config = dict(
    arch='quartznet',
    model='multi-label audio tagger',
    dataset='read English sentences (LibriTTS-R)',
    train_examples=15625,
    noise_aug=0.01,
    n_mels=80,
    hop_length=160,
    input='mfcc',
    spec_augment=True,
    win_length=400,
    norm='batchnorm',
    activation='leaky_relu',
    channel_attention='eca',
    depths=[2, 4, 4],
    kernel_size=9,
    stem='single',
    widths=[128, 192, 288],
    num_labels=200,
    init='trunc_normal_002',
    residual_init='scaled_by_depth',
    optimizer='soap',
    beta2=0.999,
    lr=0.0046,
    beta1=0.9,
    shampoo_beta=0.999,
    eps=1e-08,
    precondition_frequency=50,
    max_precond_dim=1536,
    merge_dims=True,
    one_sided=False,
    adamw_lr_other_params=0.0017,
    grad_clip=3.0,
    ema_decay=0.995,
    steps=18300,
    batch_size=128,
    epochs=149.9,
    lr_schedule='linear',
    final_lr_fraction=0,
    warmup_steps=910,
    weight_decay=0.1,
    adamw_weight_decay_other_params=0.01,
)
Rows from block 7, named by matrix and row number. Rows with one number belong to one channel. Each number is 128 + 32 x the weight over its row's rms, rounded and kept within 0 to 255. All counts start at 0. Numbers have three digits each. After the name is the row's rms in percent of the matrix's.
# convs1: first pointwise conv (model.blocks.7.convs.1.weight, 288x288x1), inputs 144-191
# convs3: second pointwise conv (model.blocks.7.convs.3.weight, 288x288x1, transposed), outputs 144-191
convs1.17 099:169141149152127076096144096188161106129095129146156149071149116090187094109119178091080121147100140170140095106102132226194067116130078075172140
convs3.17 098:123096107071087167174143150119075143154094078100107106140090139163067117133129069103143139142164147164080162136125169154144096125055140150095112
convs1.18 100:146126113091093152074117146122167099115152120104114107160139108133140112102137141133120215134116138143157121141138151189144000105071158134049062
convs3.18 090:136091149126148124175153155122123119140153146162194110175108185131118118104101124106109165149122106118095138136098160147151072126152126114130094
convs1.19 097:101097168147149135111135129172104097117199106156102129107120150178145077087077051127132113140147144092138113168142167067139112129065137168067136
convs3.19 100:147120151074151068147137138123070148155132153099083136148127079180094082149104153103101166161098081139116106142103130103132114098138174138058095
convs1.20 103:089144102150093127102101130152111102101074160180113141107135165121124171116153141082109134141118120132112120103117158133135093103111101170126117
convs3.20 102:098052188141167161128111132160160068141087085180129112133149096194067135154165145113113142099127117130214142151143145135172182135154105153178100
convs1.21 103:129132126149098146091159169095177127157140104174124105064185124069092111135115154129077134100153133136151116136113129148127134138119110110169133
convs3.21 104:134139162119130102161144135117137150115166038168124144142176082101126136035061104131143103137123105144129164168172135230194125120084116134183132
convs1.22 100:115164092116085134123093138132154175112106181155116135110080090094084122148122154136145092159146170136164139175123121156196097079138162117159095
convs3.22 107:116122160131116170128127107138109132204091107111133190132132098121128153141077135123064166142149091127160102164144082157100148153152125145117130
convs1.23 099:137102123086155155044105106103088125104076134155146103127141092099079145139149154145082123142112133143099139139139191171108183103098110134087170
convs3.23 100:131151127164105086132132136107116132103115195125137141169149151121111171186141189096169111093187150159182181112113148133152107192120122058130136
convs1.24 101:083123109091109128100121129110100142106124188115114073191130106141143137127171087171171156066058129139075182128120138133129152082103132170102164
convs3.24 107:174146101095157189153127136100141116140123116131097164121112164124097121110211086143168124064142122102116144102122151101104146076107127093124107
convs1.25 103:126106122096145132061087141136127121075091153151170158146135122162136081117156080102121117054175244103137131122153095118126142144150120100108159
convs3.25 098:140127123137150146128141098126148105141120060174154091182132125165134239123131129078153163162132109099151155117144156136177116144103115125103094
convs1.26 105:090169121113098087097141109179202140140092159179134127095120129126101095087112139123174117145140113142078060130101095126105130138107157211192124
convs3.26 101:129079132117075131160139145118122191127113140131154087124111118119102139100095175106185108161128144126152089153115137139154103113160101054128162
convs1.27 099:115166104126123084058157134075161136164130126130068115115154151126079124103143145093142115109137152123143144120129098139086087089116129178074154
convs3.27 099:097183144118130133127157068124097136110162102128155134175075075101102095093116092141156042121142136168171173102128169146127133083059109088137143
convs1.28 099:127183092094104114122091081215124120073135169112110120136160152125216105118148121135108159129140105146177118106087146177112181167143114110126154
convs3.28 104:152131097109132150130141133190102164135133119152056133113155117159202129094085105180126127118152140153081140100144172120174120125115166137148163
convs1.29 098:115153071070068080145157138103171079121151145140110200105099141128130115085147161153110081132082115136134087152164128115084094058121166138112192
convs3.29 098:124152141114153087132161127148114123100122100088132085083152136096113138160113120160115170128162074071105101136170128122140145081106165148110029
convs1.30 101:098165093142085133156135155151129161170103158140109184182149126140129131153158189169198138101108143183153109150114103159134134089075122129190152
convs3.30 102:161133094131157172145099139097093164096111155108118164120139165126082151202159091097086138136146125097181129129147085112067185175094205105150172
convs1.31 100:168111109098156076152163126121143105112064101205139182165066088103149091140043144090149107147116171184178196143109079113158143098046082173135131
convs3.31 094:114158142073135104170142160108112139155148100113142149128091105101104108208186156157139120100116132129120184134088222103107119145160115088113121
convs1.32 099:106158131120091107159131149112140120140128155163206151128200170161093171091224164107094065126158175100182099087105064117129103086165169108091121
convs3.32 103:132095199090115162128108106111095127147149109199072193142123166082148106146072068110102081136178085083140077128098147093089147133136101107120135
convs1.33 101:127195103133145134106170144164190114114072102116114054086111144151088127111149157108164067125098182117085141132168086066110180168183058163102125
convs3.33 101:100187158138137135104032057178121156161102210165090146091104170127152116147107159160062147140197135086151067127157151060086160099139106119088134
convs1.34 100:096127171143107141072115158103133119130150104180132174087104170100132132139169079191176113165072113150171104147094122143170141136119149114139122
convs3.34 102:095119097119093129199114131094148127163150093178161100104113098098104118078124151142122099135151162195096183082110185118126087129144171173136074
convs1.35 106:092123125096106083093103150123125123136124132164119111123187138119174102176164065096128142135075197143170147121093106142130096074116120101086147
convs3.35 104:081170166124121129057187112112133157116131147063124123115099171129108162148154104089164155127104143129151150131095172152147059109155171135121127
convs1.36 099:111160108098124143119171119104106100098140149109148161140128177196045150198138148075104093109132152111099137177159128144195128136148189127124066
convs3.36 102:139114156079143134123072071157177058098116134107149129099157126127046114082066127171121143097127135117163166120093153115203153121106148171073105
convs1.37 099:129188135105141124109087227087093114129168108129099103149077164135089178187135135150112124166154087118174168171185163123113110146112148173147122
convs3.37 100:113116143144115114125132155152101172142079163071136075124074147118083075087157123108098165145100149150130161137093065108163168195156130155115148
convs1.38 100:094145113168090101080103138131128132109073170086124094107126109160198117108163112188133073152127053159087107114066124166146100106145147113116094
convs3.38 100:116065090082122145053092125122134133171066121093132153111078141113130160138123051090159172091087166146162089155141138094136099147137076163122094
convs1.39 102:119145135128097110101164181110099131094125055155169199119166158169142139125214053144159097109127106084096153119105178181079156116114069173156144
convs3.39 094:130103171110119154186147171127123136077113127134134147092171135090132210106153117133138089125123146157106124103105182105101079143150097125130136
convs1.40 099:119104100166097109132198137100173131188107160144123180081150141092172160151108164123162118129188135178134095126112155128176134143115067082079155
convs3.40 100:080108178139072136114106182106133064162116100093125141185096111114173087105153162172139148044130145103113045117115121100161121109127158128176080
convs1.41 100:146118121165198076152204120101148147197129144104159120098161111126156122116111158134085158132141137168149071183156071079101063098167142153162162
convs3.41 101:077124103063182091119173096140149087156152112113143163101138122163118098138113104140158107177136121092110121159092111116121155117109142129144096
convs1.42 102:148064185149094146130085195114079147133144119132136182201152141149137106065131123108153129105099073175137035063101131109116130092122093119109153
convs3.42 099:129124164120142155158061082130150112102190164090093146143093104117136148130158064139069134095146110105105112133131155137149122142152121139090070
convs1.43 095:091143161123181180176162161126082142143157195127124143099132098147109124124105130154142108105077124163165092127087116110103163146159062108139130
convs3.43 104:126139126140159154140150105086153079088128096210101138126086125149127187115139079140146134110087085123147145115109117133103111200076166159128106
convs1.44 099:087061140140139110144165102106070195064134103125086095124185105101116129154118099186145107126109061138115097173162150135112056095081194109141183
convs3.44 102:097125143145154129153113070133101168141165126122194146163142092140150111104094112129150110136148152099165153106127107117164123116136108102134132
convs1.45 099:101197156149138113087110105085111119148135115103101159098107026142123103165137114087098103153082146165132129104124136159163112105053107140124130
convs3.45 099:126092158095184171137083137128135147119108138079122164100078124151111068153102131122130193093141069099145161041104140142150081066145082159099140
convs1.46 099:124157137153125107127120069125171121160144111186208190122165047093157169123100076093123113144124145107082169150045171129095129091123154120115145
convs3.46 103:139141118133136125049159133108149080142122163106110105100186052131188151148162132173137151075139169141112101118157144098143137066087065151123119
convs1.47 101:126067126153161112188135115156076118115094137173149076144119114165182126183179110097101113083126131159129200152152076116124165136083127057158110
convs3.47 096:108120139117078125124123110084120133093100151178094146107121126163073096150150130096126124092135117102112060100113114117134115091107079198129121
convs1.48 102:098125155114167096098102074069113113071107098092107141116144171071083135132143119131163124131135112162173155145112187121139042097115033104110138
convs3.48 101:189118121143123111112168156119092135123098121108121104093127058131138087142179139162169129074137089121122145121120125103126107115106192127096124
convs1.49 103:104126174073137089078123102132122129128173084151108146112172107142160125115186162150170120138146188118160190134125100097165122125122104096141103
convs3.49 098:086144120083133113130128186068147101124111101112085123130155136116113156086113134162077128105144102133093104118158152138144142142167127096143218
convs1.50 099:105159147106133139166130089109119107098154048070128150130121132160096148170114176144086170116139112090158177089162099119196102182122164180104121
convs3.50 108:185124113124178129134123143107164149158119089160193171144093133151117123108147139207133207144152169149171108079145136096074156140104128131170098
convs1.51 099:071102121122150117144142102126087118104129199124067088161111138121150132109108145183159054096148151113104116157104108067106136189130172163140119
convs3.51 101:128112075120152107087102098141126060153118169168121121102123087155113142149091141124106115102191124115180112134163119127128136134126156168174122
convs1.52 096:114124136071162134129106153088130116124145143117159116101135131157043096069065135115116099165074158152106104138111131188186137137142176121152161
convs3.52 100:096130152060110096142171131145124118109107113115129182130157083145104135199210185088162178126112094145124130087102090150127113162109098145089084
convs1.53 097:088168104107158211065137067072114157165055153146169159123170043136131129130150175137146136133155150123171196115099146101108103132077083166133079
convs3.53 094:102098088112081124069078098124109187091165123212151105082138148128087107195181145135163129135151100203114115117122088160139165166187170079130147
convs1.54 098:108128136091108115078161151090177143163144142128102151137122184112018061148079118117142160113096129158161106138133114143118168135131129137091162
convs3.54 098:084111071144118107148130104150118114167139069072047135166151146082153105149119115117133207121193185199137130128128121111061088112143103121088099
convs1.55 100:153083135178175149091105108150136121147175110091136097156045076139096153170082122126135188129096144082137147112066189167147111111124059092148120
convs3.55 101:140123157130173109095137120133160096084081077133139094116135175113179144100108099123188155080126146127184097142171136142097132146138163097136097
convs1.56 098:099156190119133093121131173190144108120120115144147110090111138171147130113127180159156067153114144155170105093181136097166075071104184125169127
convs3.56 100:134161169099164132182131131150127111116112091151113100120108135134112172073114217133146140134117148108131115135154128075113087071110118154111142
convs1.57 102:059105103086150126142128204132146094139088128023116091124177203152142154167139055131154094121144160144104128103143132165116159144141111128125130
convs3.57 100:103094113167158130054121102148091159180109131189098097148153169140133150116100137075128144113120112153086127135149141136142131185125130148101135
convs1.58 099:131113073089176110093154035112129148072165137159118090070122117141148108160145163117142144173137063117098104144180159136161152150082142138140156
convs3.58 099:078142100155114114163116111065118113108182073091164121139096098090178140117083173160193190167143149109172082125072167134147139114095132176163108
convs1.59 099:105078067100121101086106106196111177057161120120063131095133113118100062176110098126109119134087067061050067093055117096111126126162126097157113
convs3.59 100:089115091089143097185110117106136117123147149175171106116100156123135135083136128088141079191156089130121152099123130074117185107104165096145125
convs1.60 102:096142108089180217147084131109146159039128135095102094172064131083120126151146120147145123124182104193153134092121121060165128144094100093086131
convs3.60 099:165054110118147102167149162121096089146117076135115151172070145224111131149125147162191096139096169084055089119124156144183138111127187151110186
convs1.61 101:125216095146088121039105126096034155153103173121142167105083214145132114118138114133099111116129131172112083097104061114163102131153131092210162
convs3.61 098:099086138191114153150125159133126130107031132139134088155134142159185118129102133170083100158096109180128093146152124166137157156108137123141196
convs1.62 099:114129114086126072093083081160062195147164171171128131159116163132070093088148127118123112152124127135077120114107102186094103135061169093196067
convs3.62 095:136161142103084064135133181143189141135190122111096115171062175122138126123174141124067162082141146115108121123150185148058103082097123108150126
convs1.63 100:095048107109105082124085133162147134091107111098113186090186169147076123120091131163102151124165128073106150120099177108092129089107102115099096
convs3.63 100:172126130115160167137120137160093137118055186153113071111114173104177131145112137111122185117080094080123138122116136153162126121095079101122127
convs1.64 100:135155120097106094114068084112134129165128105124081107097103085083138124169149081098105180099131201144149116162194150107122113155109106153139128
convs3.64 101:109141159087165107065117185136146079128143190163089136086137101101104118107209144140153133126193111091157122120098156096095153127111068126119143
convs1.65 100:137105106136162152089140112136160114123092117144068137135086134120104219104132167131118194048141167084171125183099178146155168112135140126140142
convs3.65 103:053141108140179113079161109103090150129113157128135150153117110116140161052122163081136141131146146163164161143138148157112123137117113156127192
convs1.66 097:145151087122090153118128131125114137107142091151108159161157082101134134136100174157113111142097119098191096153201108143149129169128136145183075
convs3.66 103:133109178120112179189112149135077107078110114131140086123134132094126124142100146086138115170093150176170157147132137167139134069098140094166112
convs1.67 100:098122149131161097164123165076187167132060130172154066144144174091137089109103078120173084148164113127143079108123180122171095130118108124108103
convs3.67 098:083154127143152159094146125094049133111108125131100083151161097128115121129135190186122155188075172128087237093084159130104134132145128151115120
convs1.68 102:102085134083103192123154169123052158123139168151123159142115148114150154118160059128126155089187139111103140188082065118183141154114117128123123
convs3.68 105:099053092175093111148178093134098108138184169078142149118115125138120098140136092105132086155124158123136107100124154126135085179154137145116143
convs1.69 099:095150149121151058114144134132150121143103104078149190146175175198131106137075190188071117109126128161149114085145124145050121141128127095088163
convs3.69 104:112149119157120185117120126115114163088089096191160156146151159144148129085120170137121153154040139119151096137164073142157106116082100122100086
convs1.70 099:072120102089184116115135047077101112144143095123149089142174158099124173120140125162153091109115145154169167153188138120094131130084116136103148
convs3.70 102:126119148153202155143127101122171142132143083209134143133123107090156123156167089147149114156102201116126165123214140123094172165174090096082088
convs1.71 097:105139142096099132116155094079166108122095154148142109202077175120097168050088123068153077130105145135100162129144175151132116106155142137136102
convs3.71 096:121140172101151064137068135066100124213106110115128202161135085125088098168066163155163111174137129162123143118179123118146148104158132108061122
convs1.72 101:102191202124156135116108139121133179174131166213125088230118113101134100115051107171126095188128176144124159149095122096105135136090196144170118
convs3.72 101:115120084076167119143129135107135161135097134155115098106118109193115154165127122071186135125124125154133115148126157142122151122149187140132138