config.toml
arch = "quartznet"
model = "multi-label audio tagger"
noise_aug = 0.01
n_mels = 80
input = "mfcc"
win_length = 400
widths = [128, 192, 288]
num_labels = 200
residual_init = "scaled_by_depth"
beta1 = 0.9
shampoo_beta = 0.999
precondition_frequency = 50
max_grad_norm = 3.0
batch_size = 128
lr_schedule = "linear"
Rows from block 6, named by matrix and row number. Each number is 500 + 25 x the weight over its row's rms, rounded and kept within 0 to 999. All counts start at 0. Numbers have three digits each. After the name is the row's rms in percent of the matrix's.
# short0: shortcut pointwise conv, stride 2 (model.blocks.6.short.0.weight, 288x192x1), inputs 0-47
short0.66 098:509506505491457473502507482489508511549478507520476443493495495530499543494522533560487490512467517535467525509497508493513523493472505458487469
short0.67 104:488559472508511501481515453487510496441482513505541485494480510502518478480502505512520456525462536508464497522518498568501468522502515498543507
short0.68 103:473469546474526488486495549481523471494503453470483517499450532446471523500495466555484509528530484457510474493518516462492534497501488472507515
short0.69 107:495496477516518475481535496490500452503543523451495482507446481525521500453529528477476545477484492467443490546455447484530491494483487497500482
short0.70 095:531487484501451454497493551475482502454511484514490486462532455482468515514538508493516505479480462515516493492471473543496465525567509462488482
short0.71 099:474507500528521474535530540455466472507502488455492527494468485510488470466507556552525485514518498442457481490470521507562522518506535504500527
short0.72 096:497505489503478500506496498469482567474523482463567551520504451483492491511491505511509471448485547514513511505512498419534502501479515487477500
short0.73 102:529544480482552479473472465473493537513477466541489526484491497519493545471489552469523527486490490515520498459479510545467549488522497507512479
short0.74 103:497511485517489486580506494488489514508521505483540474523539558530516479520519493504526480498469502475462463524486499518498503467453524493475499
short0.75 106:539530543485514525491492517491526470521495502486482483487530501498532546509487507522470493547521514495479461510496514466465528500536549481491509
short0.76 094:520458495433494502437496510497464453532506499485545468465498485471517448529524536490516546519489504472473484487536489481472491512501516486502531
short0.77 098:496535521492507465529554509473493490448489478501533499504512445463524467501483478508487451498514510478460523511502534472501502464486497515493478
short0.78 101:483528521499519458506498468538485502492506503480513494530468465498488473534495501509533525529522504468501511520516528488472503510514521498485492
short0.79 099:465486537472486499500506488492527476500454556536466514501526462513496500508530492502485547463495523476479500520514541463513510512529535545507457
short0.80 101:536476516496477511564496478531530462515522515499455452483450484494470532498505467489497484489488490497522516472461533515488502476485514497502507
short0.81 098:544539485484511461442565480500506504519517508521456469554478507473524497562498484567473515499504485499518533528451500521518518466457480518477515
short0.82 103:528512512497470494512474476528481442521510499492492468487474471521496479483489474492487507515518521502480489540515531522496495461511515500504498
short0.83 092:500477535488507460469513476580511525499510460536510493533531443488491535513489534515503477463456482531505517503527517471502504505498495467487472
short0.84 096:516471474516485492475500497457459546489509513470539488516499516479471514486541473489485486512535507481466462498521488506492499540525544463494508
short0.85 095:502502493481502459501486489469518522477525500509516484492511475489540513498513475490484489501475466476470515470483463515516509490473499485458504
short0.86 111:499479485465553488502490523510519518513524470488547486515470497501535495494519501508490495459502508477447496519508494523471512526498462509540467
short0.87 097:480500491487482465506476513501546468446461504481481461546493486507483478489524486530508487499476496497492509569503507482542483522493527500505468
short0.88 094:523547453457519479505531515491534512514501460472452497470491487496480494493454478449478478430535507479494528494484492513491490437537531480487554
short0.89 102:467487501567504482472495453486480487503478511491451486499509491461526528544461508471524501495500517488481479527557537543492519504492522462520511
short0.90 099:464460483481473497501532520475529469492468524462533505495499532523505509478502542499481505451472479458502460529494472508501478508468531494514554
short0.91 103:476485457477537478530488503529454489451514504492525505524501465480469518479511464489542491458552502506526473492485519508493506461525487541542494
short0.92 101:518540485466481474578484496524502454548503478464527453497547496524505499458447498485482534497511499472504496500537486504526463498458522475474477
short0.93 099:471502558470505480507510477478518497527517506514495499507494490460531486438493498528468507541482508488459504487485501486504482480462525487484510
short0.94 095:487526510499506440475515549508534508507505536512557505504524506485503467489526542505510497505505526476447531522501513511517525454505531459520496
short0.95 110:498493479510524479496502511478470471477460495550505448535439445530505483453515501497493467470496531521491530479477481521491522498480543486482471
short0.96 102:482432500482511515545463501520504470519505520552496506516513480498476516481504509521486510557470515486507486486491542514473495540516509455511488
short0.97 102:515505546462511493501524505539528455561531508461510511494473536466502493532429495478452518484499517473518474475495517512508530497527522497499507
short0.98 103:510490488501477474464509461489498492517489519495515500484517541533496463512478505517459489473486497497515523470502494529540455479481478494541502
short0.99 100:490505497479471475484491549478506500526483496512535510499453485507495482464500529534487517509524597507505555450477505497496457509527540492510514
short0.100 103:488490469485466470484486515523543484530509455540520456475492453498468493494543484488468501490513471523480526522515467509564472458465491502493518
short0.101 098:485500468473522520504509514503536547490576511509492498483473476509528512518511490474492505496481503473490478493479480479492495521472557537497539
short0.102 104:486466473477479521512508479550511537496519469497480500465482511487494506491483493496514479519470496510540522513485513498497460525495508516529537
short0.103 100:504428517493509491478502484553462497516502483562502456480475463543496485491499504531522484523475538507485518506517516484458484496477482481526499
short0.104 100:562524475532499467501526459467507453521506501495479491506532497533480524464496489545513479544471527464469537476551505491481507461529469529477546
short0.105 102:510499570454507468473491554420509555530492499509467520478530475498473540502487497555446505462496525475490506489488523458524500469524468480494521
short0.106 099:459498514535472466443546475473510511506515466496481531453510528512499526530469485521513492479473475499513517519485489477502470461502492483481489
short0.107 100:504483496550504492479505513500504433473531553494542492467530485486475508519490489489472510496504517495483517498529510505459491553512515516486513
short0.108 101:512492482490506473514475477518472493523509522488532537525485469532514564476464489488490520536523517530513503476536472493488464499462487458468465
short0.109 106:510508470510530471465505528480512508472521525565508513489478470513479545528503472529552527480500455489495480494510517494516501556495490477504530
short0.110 098:450485513481493510485536479491566466479524531487498498437485508510535535590522502517452501537500511492471513536490516507536510518494528514479514
short0.111 095:513476481453480493490485495534485483504479458507528540500492491457501497509493495507473517519468490513539544490483488578520548489493519507481502
short0.112 105:528527482467460497460507553500530490488468519463508537514465493465472496478496521474433516498475484473523510510547497512470520482557517466506456
short0.113 098:452463509502502486546491494518520496507497517477519517530502514505479484504518510526514461509567533547473499543472512486504535497513516489498482
short0.114 103:516533519472514468478490507499507493506488486463497541537502477478490509522522455516516527521511449497493537496505524523455510520475505499484509
short0.115 106:499479477520479508461515531528503468487523479524506487538601474489496480504522487536481487513560485470489518501501492477487471521489511467466480
short0.116 107:493479492529536459538502526455512550472524473527497519495495480486493480509490508474506515499533515466493549529510469490490535516510530459493519
short0.117 099:476451515505475506496527528522488505490475476467501544517499484494485476563473471551443528530495502482473496501508498524469429537515505514516468
short0.118 106:492492510499464506547511495492491504488494483476496452500476501533491488507491489526542561527511524462486537491483475460501493501545526547474492
short0.119 102:541479477481529486463500446518516522523579478528505477494474441516458493517514489505492524517502519479517509539507504450492525520470513479473483
short0.120 106:475510489472479483513521445513502494531497516522510509469492501534491510481520511467533461518540511510521500497480458491492497515527487527503529
short0.121 108:549511518488446503515522510534503527538516508484506522545503456514550480487474530484488502493514493471493528511514500478474482493499487484479512
short0.122 098:500487479507474501451504487465547456531513510478492478542539519524529493472491522488460509557475494472546462495556477481515525534496512484485497
short0.123 095:530494471493522481485547509498578452491550496532495500481517471579515473514497533510483476497512471482493526494506544477551501479499462462472494
short0.124 095:487480516478503471508510496472467484523509486480522505492467459460519504483502514482465477524518466537490481510502473509479490504512482426488500
short0.125 100:485512533503503461519465482475496456539532501486500498518534540514417527504507496480548507478523524463509523544506494503492502515462506483505544
short0.126 096:474533459488494466448610502481476500472496486466493516514506521490536499486485501497479488454476512483508500482502515499566514465503471461445503
short0.127 104:476496506521521497458508478516489501482492551490519462444536495503459524483506471499525457513489469461520519526499470497509511516522502463487505
short0.128 101:506556507477534501472496525493505516490490517473508514519500506495552513514512488526491516487564459490517507501505521506490490490513481455495553
short0.129 096:504499504505511486490495486532552483509521522484491525536500451489520522451478493543497470493506463499474496476481489497525513534465443470542495
short0.130 107:474510526508475524518553504475513492471491462533519499527532494485513491510491533462537517497515479477455508482490497463543466481513544469508457
short0.131 098:512509454452486496471468482453501459503468508478476524494487485469522463478522462490505495481490504509503477533525496491522473510510460457482482
short0.132 102:494468515472505486512501501487570517466512499540491516499557483489501496492444484489518536520522500535521483509495536504499512511471516509514470
short0.133 093:499470547533459489494542512495496517498503454481509498497484479505531468502486509476485477494519474521494544511473517465530491444506520478472498
short0.134 101:536507514528473511477494514510515465482503478471568463487476467496496480463501491488474544492493510484519488529472494478500541526515507548554513
short0.135 106:483495497496486478482465508514496500488498519499504501488529499555545492496484495499518508462486511470483494478491484518477495494446562503437482
short0.136 099:511507503476521493519544530526476534483487494510490485498538505522541471491500477513495492488473476492491493509489436473512511497446527493449480
short0.137 101:470479532483502494544535461484513535505537478540481518496513497501493466486483531473517521523484561517492523507513468517474516523498518488515495
short0.138 099:511505557497512497498504476432509514538533456479546484494508489486479463504508494502471531488465502459498512536499499502497517463575498455443494
short0.139 098:524487488447546469472517502520486526471539471501482526511496488475467463490509524497502525551532473547489477520529507499488535541562528468509499
short0.140 099:498527460503480481503518499473512482447550459517492491498474491491500492507515507532497489529550481475482532499499475473526540503500476508504478
short0.141 103:533489510489547468486481469502487537511480551482477528484514477534439502501498524504495537501473522520505448464492483501507548468500495517503483
short0.142 100:498517465477524503503484494476530493450492494510497499513490462478486461537471506519481531480483476491486521470481466491499523475478547502456503
short0.143 100:531479496478462496513490526493523499485513531480505495538494475479500513516488477491487490525470474472552491480537498482485523536503512480486470
short0.144 101:522468474476518502482531474495507479524490500503516510530501506475519484498498482494501525523495519565474516524512511510517530457480586438476475
short0.145 100:468478497451525485531507457472511522506440483518525513470477495517477513531492517473514500525504522529517501484510489456526541507480466504487500
short0.146 104:503494602500540468506507529494512525456520540516501507484536487450485505463494470521490485565530523480481490468531503470538533521481486523473510
short0.147 093:548504463501519440478528488505512489479483522499529501508517501494530535501538483565509522503469497531501493474503488471485496520500555492502552
short0.148 110:530481483461476506523475519483506500489495512462517514524521488489509514443489474487481494484493493514488536511496536534508483545454540470468511
short0.149 104:534533510466512504496505528452475495515489515465515475517508504527480489535492556494486500480527488504468505522519517499490534483479507485517536
short0.150 098:505493482527544488507450504471487483466502471482522530519485487524488473502521493540480512487484515544511490531484519469446438493511506514482482
short0.151 098:490523463486472490498523553468484502466530490473494539514468486513496491538555495434516473564490511559509543550510518516528516447491507479494534
short0.152 098:480523477468528494464485483484521445498499484511440488538498466497496528515502482531488531530467496505506509502488517486502544514513497479482471
short0.153 101:517516489489513471505530524494455500501503448469478491473492487496532474465505546503477496496505503546520523473480498507490488455478505511502514
short0.154 096:484541495456518466536532518480523505477520486521492497528530490505484506527450474517486488466475513505513505483492530501516510497483508506493451
short0.155 106:475435511510516498495495475492482546476488481505503530468494498500491486526489476483491517524539482541490537482567493491521527501478474550501518
short0.156 099:494497503491533482470524491476466490477494489502496507518570440489505489472483497510501467546492458511512492489489538514524510503542482543492425
short0.157 102:440505517449504484464525502484521508526470479540498482520488506482551502528517518493525497551488503443515483471475526512494515507497518499538544
short0.158 106:496437478488546508464496503500471472512504482535544495462483487497497499466514507497472474534516483477512511491551503496517515467480469537535498
short0.159 104:498497515536504544494489519516480503485544468448483445532538501478521501531501459474481514527493469551522470515499477510550526467534500553515484
short0.160 103:541499521484508488480522519510501472512464487502502457509523516519503484469475524507472524501492509478490490499466490443508441509501509464484496
short0.161 099:522515499504455510537524495530496545465499524460514501524477521501482487448534462530478536510475518494468443497480506480513503501459526475492494
short0.162 097:523491466491512475492501514471473534490519486489482473495562493498521507465484488553499480487505474514534493529509503465466506575500556511465498
short0.163 097:532466479469506494574501488491499500482497487475488501459527448470502523509495491523511479505511514544553485536508518542512532562506470483517495
short0.164 099:514499518497498536512509480476486481461520501505565501494507510466545505518486492502438501538520486507464494533492434556456486547482497482575489
short0.165 102:484486498498480487493497521479468492516533500514494503500545478535514474495523497448473510482524501501499505453513461485481496560519522514484497
short0.166 096:475532516491500476496505484471481476456501548481472478494492480497456492529483509501484492497522524563481515476506432509539514492475506527539510
short0.167 097:533498501449468457495513492527499472481527522495464518544487497509493492511505493512462501507515487506479532526477505516462522489454516478447553
short0.168 100:518460502496464513481494503505584508512501497520517521440496445489532484583496466486518495510504497454485504472514442491496484518511503484490513
short0.169 100:512521465472454496494498488528503475469493487525490475526507495469481516482512524479451524476477455568503489506501490506467471494505466479532464
short0.170 098:533524473464528503507500549500514492499495500470462431464523462476516494511507474545460524559455506506524509463442489482508511478490523481460500
short0.171 101:489460475487524501493521519496485492485499488490453470497511484502526461501488466500492494442490499525518508525456500503485470488504511556518507
short0.172 102:473503485559506518483524512510517527451534473494459524498506530466505499487466505510490480510487454493469507468520481486482544499467506490503488
short0.173 098:473488463478488505527508518514489555476492497491472479471511483466576506507496506543523479474532503472484485498550499448481471536472461490509493
short0.174 099:480549467470487482469507525540507525483478466504478475469484484511491502491483477504518551534494483509462517483503469511514485434508491515518552
short0.175 102:512495511524534503491481512542480512467508528522513527472483500534550442499494542483512534514488517503466460517474505525474522506496512525495477
short0.176 098:527493513454495498499508483491545468485502511498479484518493488531514489500523493495476518507519495523474538445502512543508452495469538496488460
short0.177 099:459490469480511483456499437504451490473533508494478483483517487530559505493576477552479456509517494480506532487544480504480497491564522501474526
short0.178 096:520522469514536511507508487526474468482505493562528473481541490495482492526523514533485499510530473558498485476499506505500488486503496472475521
short0.179 102:488506518479540463527480473503512501510507488512498483491491455503506512444476494526479561510510484469479527489498503514507499470503522491482501
short0.180 096:512499477489476497535528538476474473542472484502485549523492481518497521484448503517452490525482484522504495518487468505515475514512485510527520
short0.181 106:512486533516530484501491511536511488456462484528491514485520506528483458472481546512502476520521471500513545498515495523510538503500492530469524
short0.182 096:494507479494521501498470471515554459516492462494497472501503481488492531478487481515511469491500520475513576485505486456519481502487535499533473
short0.183 106:520563474478481491497526492524505537493511487537494457516431494502514534474484472533480478538516530514508536514533521490477536496500515478482481